From a checkpoint of a small audio frame classifier.
Model: log mel input, widths [320].
Training: soap at rate 0.002, 10400 steps.
Data: trained on synthesized solo parts of chorales (CocoChorales), 39062 training examples, 34.1 epochs.
Rows from block 5, named by matrix and row number. Each number is 500 + 50 x the weight over the matrix's rms, rounded and kept within 0 to 999. All counts start at 0. Numbers have three digits each.
# mid20: scale 3 width-3 conv, dilation 4 (model.blocks.5.mid.2.0.weight, 80x80x3), inputs 0-39, a 3 kernel for each
mid20.0:522570479426558635560498555425473500624489469535420542539486544471460499409492533391533544477473470461456459456521488451418545587478574478488503476405622606489442613460512531504483555567475467502522391615495547361572435546549526591469360455488447489520499459545439411509500427565552514566488559470474479519477448464499490503425433475435485527438518511403448536
mid20.1:527583525534464437508528427544542451469456520551525486507480497497512527487555462539562519495521532482509473421513501592529475483561456493550502424536557525504475479547500468538535443563634503471441551473516547526507463498506480491569518456484487478503430440592494446484415531573481537513528510479540579553427453626423502550518530560514545473470532537479479514
mid20.2:466383560488508627440471483405506539509469471421451505496525479417511450483449472583477449432453498449492542544488459558451505418513505537527546533503421425558456593565498612559437634528466401524539449510507514431523466425488512533467490530525419530438579549450498541557454469503516513555590523525506553495506528473492498589525413506436480521596488530396495530
mid20.3:550512489417467450534447497514474508479496481499413551509519425507450520484558401559400406553504432422475561506491536468475584506550586563504421540551526564515490448501563459499516564418578514588465489501557485549392552534538522441520481543512517506425496466609541541428487489414474518445466463632509436507540477502459486600509535450499522509489531482527551487
mid20.4:540447451554583502442634429471440504424517507437475405503520469480467453552558494527505442485468469443455458559452498490476499517483532682470477548456452535574435592404486506482542571502472453591590523494446486554557473491562510446645530461523513482538472561426387546510501556527501532443539549487606539494517548441441494435482499499407511523474449542606564550
mid20.5:537527433521479510570561444542479466448490492505456462472491496517488539456478518583451483430527499510488488509475516482483444500475527470526506414452486459514511498520480541572491479496490477475519570509564526466442526456469489447561511544499520558521498548477452539476596595536542501559487465451588565518495512386444500478548567483535555525511513492484517412
mid20.6:507421544430501480526544404474430586554560476408475565467538516588454422448447667520468502511598416539497434526469540492520570469522473460566454453452472536414574486512492475465572570586506558552448485496463560552336470525563576452437534518406435486482500493491482525442524529500594556344475492442414443592545517445510422425490506526522494411458535474539466487
mid20.7:540460549464465496481511456524492450455492576438537572531567389498533476467474278490486474497474495415470528549535365488562528553506424493507562458494484575523437421583476485514453490505528487586469519449434498516444501559572505524435519487536480510527492523483585568417516524498453476574570436474521491531537395601445432515510497599534492525510457491504449483
mid20.8:499506541531441516564460491494462510566481490481465441448456565493503470520456413488523391490512479439500495501487517476515415571597600493561516468511510514494541442448462522515505433522583537535457525506587569485408478475551483511522484414557519488416505516512503502563466501489501529563520545449505463593491490548510558478486490592446462450438535473492547495
mid20.9:518482367479481468538550378541455529434493480510485477505489508516492451500537409566444535599472508493482471482534394471582439502553511429538509480533511583482436490511399451575416439534448439548636576504430581502449541561471497435568524429509539532404445580409465445461558483489545529575466418788506480504513420539464446434530454505563508563527450524533506469
mid20.10:557463467564541519442491521427484508525507494499548475519448501503503523449510521641470391538471472547519557456502506424544502475459468556510498495441424603567489487433500461419616618452394407566528541455590558510444539579558494472491502496594433488515384486488557507482478439617501548496458551468501628496488570535483526552573526518573503487471429579514557497
mid20.11:602583507505500526509486513493586546495418502485529519510470472479550490618555460464477495526538417509506515541487513489522505466503516445555564463500539508517504472453446468523498547487461485501521432440585513527518491496482524568495518481496549527506513512537466459483489488543528559464491545514478486469548543534471468478508520510534507484512521475501527512
mid20.12:462452622526583595480460529450550463583481482431457503471558469459520537465466538602587427539572399466479520578498457436454555477452531437490556506437437524514503485468504491523586569504448599512522567510498518519491505513532504479506428511448510464493534487516540495516468547585533474521479474536549507528501528486471556498555572485455433533521476506548513498
mid20.13:474507548489403495454476567470457625498475633480502621480569364463528550451463552501488409507514449575536489540534429423539683508513434493484497452534435512514432471529399474487475510523424524532511494547525489468480536532543459501574554537533494477530515473492507474451473520466463499568503538494462530481525518552454523447469588404529502442535540522438529574
mid20.14:473472425488401532511575481511436507473522595530401639579484424564481532515491529472560569509471501469541444498562437397502589494568522479521545544480526540556422489486497447540441511558473418515470515506478431470607489479558485463366507483557525488498518486466431450382516520425535528464528500466473510446491378633492470463479478522488524483481534448498482512
mid20.15:547533423456512497510511555487535501539504545516520523468490495518567503392530500442505555547561584540457469537476523477538537483457464491494484524511482464508498514469476470559493531465528512498488549432482532618458442506512508514549534496471471481515550540479547558516480504524494534506540557478430494533557541510497566495527508487578487482570572490508502505
mid20.16:518540513547530464503525469514569513484441486498462442491517525523526508538478504487478444495475452465540482561580461481477514515526492523513516512474546482509574478491551525571533484535467515519520465516494507437428507529518556445446506532468525580450552528553542551524532540541500512501500482448458487456467489517450495504510428418469466509462519496469496528
mid20.17:451531516465398513456432604494439495465597526467492474515525407519538519476567545520466412510486474532557489570519426529507530537515551474533440462502561430516498535516478503497467509476557485554658467551356506528384443497599461471654462472632418422606484517448470483419529522541561442526472427587496445500485472490550412410492548561572482421484556431560491253
mid20.18:461448563500550513494496417464479408519465604485462651514507517432471522477577480562471499511430511421566531466490537611481569462481526468515441507521464456490475509548503485484506444493598538554505431488657503459463480489538425453544528500566484520551500508532487494436575455402468502451483527524491509443515501502502489460586503418503475523499468504546513571
mid20.19:467472548463524479469528453471526492549473445485463506451542466471483467480490487341441589489539500491483482508561431443485500422504517561447486520587521641467598459527498475508581508493468436592526473511466445500458558480515494544463559521550509474392463499468535515522502560452491531503498451504527501528500535445465468454566431498541511450443493535497508492
mid20.20:510437572442515486423456646513507553434446592528467586590495550521494506498503471502558524535492414501516510476511443440508522453519550390455435571536526458529478479513484497490476475593396524555551511513454497431495424469585451457522536430538348447564428508542474514485642499476518473563434486512567538480432491484442566449430556473513498459513563527448539535
mid20.21:480492512466518466548542455415498480454554538525569498525542454572470537396453470578530482464520480383552581402507525484482535512452495551530508512483516514465474613622492438539447469468445486521473494560545455429551473500497398485461510551490495486545522531508537590516538519483339511496590616520485460527460445510547473521550477485448439570493522515428513392
mid20.22:531541428523581498555521541388419438471488527470488482470506549455488512515513449445518423414460464470531516471513513559458431565504543544455525517495460475556459567487511546525489398467466449488558518520574495474561511589534458479508589417512570637435540493514537426437485456491508541547490389560509583480470535499484510570452494483434522508501536456572424489
mid20.23:520436331520469512485436604505446573465542474494412571556538544512532531513548422522418562552529468458496463493433635454492565426538640473537654499581488498472494535455527471475399435562572417610592455534505498498506544579506440487363510479373547509475497478527518439503545513459445553468491495427515540506500427464520425529494432679431550497493514413510513471
mid20.24:589513425509479477488523517597500465402517502552535528450513470525561459448556519570520481602521325492512487450514516636483383611409442482492489558444504491412553448530509514451570471488468515525520538432536580478445491573483416499531460494478519498423542498493433484534495563457585462443507486527480475530440470557520512478562398463457481507594499474525462474
mid20.25:466455450512562506544492499472439594559534503499435535520504638599442577512536518485542496559425478467523557603469567417487480460514473456514462497500424535471500602582486550497408488505466521464502409529618503491478514462525464546439535477495473426487414473580554494591459445501531471456492536422448417528457447481419477462579528488405531518540525425500429411
mid20.26:494489423471435464512518419489485490516468532433539570563476448555448466534490468483549368464451607466518527482483457508503490531486486530471495470451480464533428557542426451463618529577588546572483548471592490575596474502498561473469474504555453468614524529326505448446508479485466519431529451448541516474530409365496497487432528470466495532468536414506540478
mid20.27:572467454440428444493531464489410551568480523496518565471625515502527566467548417608539378479513511424490537478455463484470536528525520556402586590547529521464469487496437535487585513542514518558495494537434522510404508537527509627501460425489513494490472512435522432518500435520455494447503528520522481536596534513418525488536484472512524539460452581598541555
mid20.28:537492375506446444513487484523464485544502489491531512481454430503493490509472602471553489534477502591465357480465529510534631508502537501489340450447484516503446454510522535476541499542477562534482455488640478572458459454487514519462515513440482532471413499614439527611567531483580515580552485469526521441460512544514558588520518529547436378513466537454519592
mid20.29:463487451473475460489513534448442591474448526506471617472505503492571485505533578527465448523533542503512462536458612450513567474462532545550432466519547462557565550556427528571463498579480549537506433465608549479350477526482456551485515493574513513513546507533476402490461567526524500456430494567542557541547552473446489534435503497464523402518553413488527552
mid20.30:517514463520465435533526370547460396469488529486484496498524427512466460501478636518497428510478523480451442457537525529523496532526399545468436475384473500505489519418442496457574456517409495612583462546450491544469502466478468511423510516524532443521532524431566520397492535428419508546442412726484488476499522401517515643512455568542466484533513440471523510
mid20.31:555502503537490546532500419478536523508403504507458461532446516522554484485495583571511511543559444535576536468468599480486563534456511478556457470545507508534540523518567517579553485455514464511552525466546445496570550539494509447531495480516525556502439426527455546496507568520514547439509471474487524471533480477509527559462612478527549498482519485484618473
mid20.32:452475523505525534576544434538536485529526451409487510572595504492411514489604487415546580473506505431535494481472534627539427559511540536512548404449525492509466527504475528516459447501474443572496497552537542506501470431500586456483459547589448519563517518523438476497416497522420531519555413600465547424425401507482479523485545450503499505479394517465493557
mid20.33:562490416464491435497548456539466430458513525437481542518493380496505496501469464468444565484465529512551476539487412405519515488610514495480562433519580530459521439463489414560397376477619509494518495588398506470566476456487467489422480497476471541549502473408430510467498557461370443586427439564480471504472520488525543419445486544522413612468533406493495471
mid20.34:498447506442467505429471510466466473506465509479482508529547536522458482537590514551467474444425525542504519542506477470497483483545498449498467451419425526461393460638474483604460409501520436399431546516465446498481487481547612464517479484490567551486467493566513520542513519460507525542587526444489461502551426530548407440482486501518476540522556437478514533
mid20.35:472515510508551616517462565518560485573492548439476500530482575488526547579513609456495473502464500556507516491519505492476532528555522469511597480515442552567554503486505398484540579526494497480486424501535516447514537575533457574458426471581551454434550504462520505512647522431549498490546478453503554503483475488541556434470419505474493492588506554489501554
mid20.36:480505473573511477496516564477563492532445530505543485482433645502491476431476473581452488448482547468494486528508510431503527499485559496569476396485447543513509456491580522498511409526469554543511548504459535405485444449619699560342495490462543610523423531473514481496385515512495456479427508516566488476454547503496481511503535491354488529438464519571446532
mid20.37:452544512388506498466563556505534451546516518524513521485509502493527555552524540478540519516501485533456567506501458481500436409598530529539453582475523450529475504522486535547496467477431527490510591493488484583456473450480562571478497475401492440533602530502526491483582647435465543471512521471549581461504511519549539535557579484511594503568521603462588486
mid20.38:470482541505626499495469550479461477480595439523505501529436504483402443423445497448544563495613442491430473430462501536499376457491482410497463400486453549467530426597668462451617442458598595444545404448524474496496581491567461475601475452445530511447460440574439432514423428554460447536524491485533569485457417488528571472477632551521523480407411556461463455
mid20.39:612516456449633573592489446414582484446460503578535493639507475435399468481520491441541476425493486592472474515540483536451492435479521386574484520455515534491547594486543532456530477537480384459497550506531380369594495494555503489468552515494463493544496416499507487483455518416542475478479461541399477478433452541572526513606602533490493513506507533454495421
mid20.40:490486498481466449530554455509605486416439641516470514493534523471534543495574502440551503470461606586485475486532490550462446500549517464530494522520581490514530494459480554535424481513495500437515498496535520525472526509489515473452540534513427535484544530485506478523412514646448497599562600472540492469477510452457524597522506456435596487521521523572591505
mid20.41:555452548526491546563463509370511533483487508576508507529533490580460493512501470510477516491489500467466503539529498429480549451530580321526518424446533541499435471560540469517487483496507413589492749570443500455534482438488531507443404565372525510526387542558452566521550484509496504465619566490463495555435519532445507478479461489522547510510464466445524493
mid20.42:523486372453490527515447552576530303462548541541497381540515467591479481497485639478464384490455591440556517511535473496516675467556497488421660476457550579534500489497456433452626565492446483543387485507476497500506463513446541487480503519473506488519564559376492524513505447536549493411473476446526443564478486460469449610515478539556486401542528520488549517
mid20.43:482526442472401476554521464509527403442493428516532555481558425576468560450540552498495473504427633533511493486528456526505499524576430484551565459485443523521544469500469492548441522479465514493505533531439471497543471497434480505514457469416489495537460489417518512412587451548474584560453515512504494447435446503537521500437521525493483654532517409522498508
mid20.44:547449532493488453511481437524498481452546524469474535400516481502498463506480458528508484547496525490446509543483482383483543557468389472477485471443496541628445460478488503432524389568473497560496501509463443514509552485534523516419547443482483454588502600447484535525468526454435602422385516558453510606430521412436442535502481385454518475534407436508536421
mid20.45:458491465458540453518475507512535487580505535526547488524573544427531479575532534646518502445483506565489530544439551607452492508531535513514493456431488502495465471522499550522442450541472460461601450535484564447575482461552564526444416492509543549501466491472514487525387433479498516554502428502560589506478494471479524518673588525601494507488514503529471374
mid20.46:523517448463524533463498509546507416436453593496509587482506581548407515465569544520495477493509602478541629515482498452531531488517467485512441552461545536491506497498457467436547506534542521480457501536524476501640490489445515523406501444494453490470540577425578413432424548458607500447519494521491535485535529446521474406480535569544542445583454468504555440
mid20.47:582428476482480508505460473476499460545441467566459422500501454556440494489531444567424478541504410557475459412553511584432431585488441459455507503502476412568635516535452463522548513480435473552434453527455537480490464482592469539440420519526546492476462497572468565522464474563518488491478519538497508456500601453504504452473441507460535496513517451465527483
mid20.48:513491642434520555444471638556479425546506478487471432519569506430542455513492581534597575523626452499446526496482523471490501541520562519543430483459468556445530525499471519549498422559527391473541535497388410538444538559536490499515509457495454475630474475560562506453443515473440539620506431454467460514468513501524533437496465525557536480526483527406518486
mid20.49:458470548527569574512524485523526490595461491492467506499537527562591464495531526484452491489525458398562500470510531364468471589436508528515495407443469448452485492485544558505532443494523444549485512531537537412576488536427442506546558524438525579483476511569472487570574492497504587488563515506394473433499588492568481543540460494529534559522498371335531481
mid20.50:474440440449401469504493432515449463434500581483510510487563522516498502570469517534488442568453490532498476500491485457554509496548489441488483503518393547494438456495407504492515619501444542510510455489678521524445517479516465533466488533542478522489517504469482445559509521402510568529452466664473515440425474416473517564515456455516439489554487632470522629
mid20.51:445439605538518493586564511504546444692436501439465559456562453556503454490513538568522453491435530465459522452488499461581459514417568700482460489532452414519538435485545575546434390511511457582493466481524663447527482506467472524530529449572472496533457571534543567442409482599461537520594508452412432540456453455503524483494459477490555510479480513560563413
mid20.52:536458548506552558515472556464537432496423494543511449446515529550538393358522556617453547484502469516520441441485461429597572475563607711452506534531481512485509568536525472500422417471526470582544587520492511407540521400503509540454567458525496503493555498456527393599409461519541488515463507446487564481552467481495511589537476526442410407475490447524494502
mid20.53:540493468427515493416473604533508355446475512597475550489569443516536484501501507584488559601443425482458500498477518586510427641542468524414510486485512537468507428493508492532612417533535551480500471520503465484473505488524486508487566427479565471458525474535455476604514486500542527464455566498486513441426444554528541502409466451413397609592495449492492493
mid20.54:485466461503492491471498526414577659493509492453529577525548506514518557548494425478481475544532468484463530556613389435647654529492428440444495528478468534499481468482484483504557536465408490478551500530407495542423474572559570448449486442432468591456497505521499546414537552493476537565478409564446518559408498560558486446496546532549480497455500522527510491
mid20.55:492433425519453567501499337496582586507509542451447522513552581464445606514510470533498446490451448496473419508467513506527473507508458503446622482457505525469502484430550464471558455520509504608538518483509459561472586517551523501358480476513425517568545499463452427430487437612479538431491515553548425498453437483518525452477470543511518574495486581522564446
mid20.56:593528470490402495473496535486474396488520544495495404428575491535554453488514546483462596487511494465519538580473476548434429507551584448558661445520528554544534471531415485524272565503501494599509489470607464538475557543530486485479486488421505468567464474518474440653577453458543445340475462520552471514546538398546449578511431558449540484454503433495434453
mid20.57:409483575520544502544519567437509509501486494411567528499607491504435522539495495542535417497440509485490488488430474483460498438476483576441543473522467527560458496509550435495571483566519470493467480478557519581431500477529552533478426550481527531522658499439560604486544534504488460509578476490516570517379510513421583449528449499436477530572487450431516513
mid20.58:403535557385480502439457495586479461504483556409459452509563505483541481523483394448507617491536414547486464576446458543543546455539492479495414486483368513525542448509465556480469537489428506513471486499524431549486607540551541491359503499541531463580569498413477466450440569347465500529414478595618469483617438394481475461442508446535514527474507477543554561
mid20.59:446506433497531500537548397548551562524429556451479474546496543507528555501573495525466540442509501521400481515496500529459524472581466512452521546476470474422386459470501523528536518516484517472449405555493535537566592502468458500455511505460491517540500541477487590439531463639501536481457521557502493521489605499511437482542431468509525482483482470496486468
mid20.60:537489460490498509519508442464443644480447616519515333475543453511438465547516467512574378563436459468466551505495461510600491561530470573445474527516471472538447470452520515522402468507682567520578465546453493532526530510471472488579476414670468510375530492335510478438489552436489519413506464518479471532546541340508401504504460522467507473501512463493479400
mid20.61:460486415503445548465506308523491578484460546533461483505514542495534512536526498531515503448519435448475588463553417495542452540517426556449474515508606502479512504535538519571514522480600494551424491551538474485420515491501519488450456488506515492501470500402515432633581427575464579464539443467516422583464540533502498525474484491427556452483494489528459380
mid20.62:445478523518542559448540436457504512635571482479507510540493532557448572438482555715424452603516433419533398442551545418522525528466466548529504509508511538482573459524471559575443543440489545554492295520493513500491442479533601485513493512516517488481486566503512540484464487472613553559522425526493407527515493465547500411546481529494401476544441507497544448
mid20.63:442513463478530480532571388507447539463573451423478471469528498506458540482579390514508449535568408447533495520542494450618400391541607416501641492534435459495532468464566547461446500455489471595533556479540517463435460521532539418610514529415485475403457518593523532448479488485490471509467453760471459540469447463473421523438557469554596455553527490522440493
mid20.64:573461510511408559479463487495411548544536542497406517494519498498462384416504494581496490501461434463543503462529406456524520447542601456500609440522483462522503414456580570459392487506495559659480459631438512455521564501453484477495450448581486530573503540518499473538484539451559434484443528439559456445552452434438503534489496513465550521521482522534431528
mid20.65:523471522558573474433503506474546485593469484460573499616546489472453583514479545572456502519518544454520449532491476535461516490482497358487518488472423435495502463462539656516471499501472519525509501541570476496510439399503301425556547558496473424502415492528537546578566477491451458534517490498359375578471433549507483499593607488444446542503492501490497493
mid20.66:469495551460538571535512501533528461624512449490500469499554575479447478502456473374568501570478474456507635396490532409451584473476466430492496528445512497472450495540576407467563443470370485523579408522490487441569619505402450494511447570430552475501592542437431408513476513449436457537457523612542585477506474468521538498504552412566453484492461470469439501
mid20.67:500426630513450428478470390517395585481542524487535472508504375472460578458446584466584555500400447569506434593478408496566591519504436509500497514492467479531581447457532580509313514585451577512499543533554533533375451446531474440635529528374539431532454444644528422537502563423494538480514474477579460484477493536486460498442531467496489346512512453507535530
mid20.68:486495595464506529493465607490539385466495522494492424510573474529469417540489527475483559595462537473417478423480479525557552465496471472494491500470537544525496516515474386472508488575524453599501518499429439454553482444578425504527505433468412400651463524533558510496573467518488465502509557459506488553431527395471450621458515488453496502554472568568536495
mid20.69:588480456494409503492463441529459469486473677518427589526451552453523446475465440495558572530423587527553457532446591542477487519537448538487348506511604502528415497481464533519390528463424564571478500479563487480415501532513529558418461483504483488535532405567530462397459452501473504533501438521559470493540504404520448525499512507542482384440488491549526517
mid20.70:472472502476553623495495525521542487323449444521519600489506501508496416528469538594502491468511391400534466411441519453479496453447540525496535460475535600514444566559570463466517549559429548498485482497622526423615495464546536529505438533585528558461391453512468410543549470435373421616496494467418417495439406459576512554439525477462471524473451556497473536
mid20.71:472533418531552462588544401436504503511482528480511453515511423550490528478488555489604432419395509562562445478535496520457588525487517554421549497545513443462608482531457448516440442554545431556543524524467505574450466521441493562593488531491544595470518552492511443513608552526510477566500627444522510498444599475488510450542404550545568421390577537541419500
mid20.72:475535522477593574422569489410535496635446525521472454510471531356454522492509522660468506489497457556475515449486497444448500455463485533524458523438539406491514613536647540506452487541484430456515434551557489433511542430475454383506465504512490489520509457523556466458470415517484527490478601431597525442531474547396505509455464550577530503495443483582484468
mid20.73:581451466433478511461421574573492439433509541588482406479489535555585515421461559518516532551576516481490549455446516564507474630538427436567580433449535496507451492431513523507640462497442579461468557532456538485379447548518481535454573467386497493423509478565502538508529426544535620476471476461443568526430490487482486560520532497482454468523486471500490399
mid20.74:556590501534549450478542477537444433570416481478484548569469348485477457471546463551479588507586448551458377516605413572492373480512393508491537457478491519449719504545498517428517540486466458565524471537532431540471548425489503452439523539503470516429438509503451472506524514455468421566567525461483479475565501481556469483469456448517460494539585426522520493
mid20.75:527552484451449495531549420484514440560534467410482470440532612560437489453485586472458511478466591565494560427413491510484496502457467412494486500511427546533522472529536521484498591432513501520459545538509503549431490592438517503477474497448537553402477492407533522514532501446575546500467502500498482472467518443532485481458524489547460433605557475497517459
mid20.76:505463502435473460503432441534423528512508578476581606510520479459455569431510491520448420537442548493541539497487499507554462475499429455520587473540484474503479446488518417489425516520516523503495494519519451492504627492494521481465538463448457383695569499495452502461527401441505567398462524432489438542498491459515532520524449466504462552447430469463472465
mid20.77:510534507532472423468453566519511410413517620456446641523542471508498530473475386509523616465498520587512426526545429461526506486507487534511458503585505507471576486461393489479495499552543456528447511543488515538511559550478522453400545465486444488649508397604555541452444476548537505426504496464501522403504438528420538672517538413529451541486509466470464512
mid20.78:521482500449527485553496505516508565554524487509445536523487485594511607502488472525467463517490488570514408484473427522518627505445442541426523517473526465482425457547571519518465415561556507526591481494460534521496452495489454525526489521389480480535485513427433545484388501503439493567474492444544444545454473563477510536508532496516529530533561451468566576
mid20.79:590508570488457480554540490515482441491496579561570365570612465456509419440514515406568579549509488515525497471507458423574503518593564463501535466510530474524509413460523493481446447533473514513554548596383526482508490523496493524493515550460478537476523593467496498503525497520497551507449399616514505545483492408465462477577493443448445608486487446506476492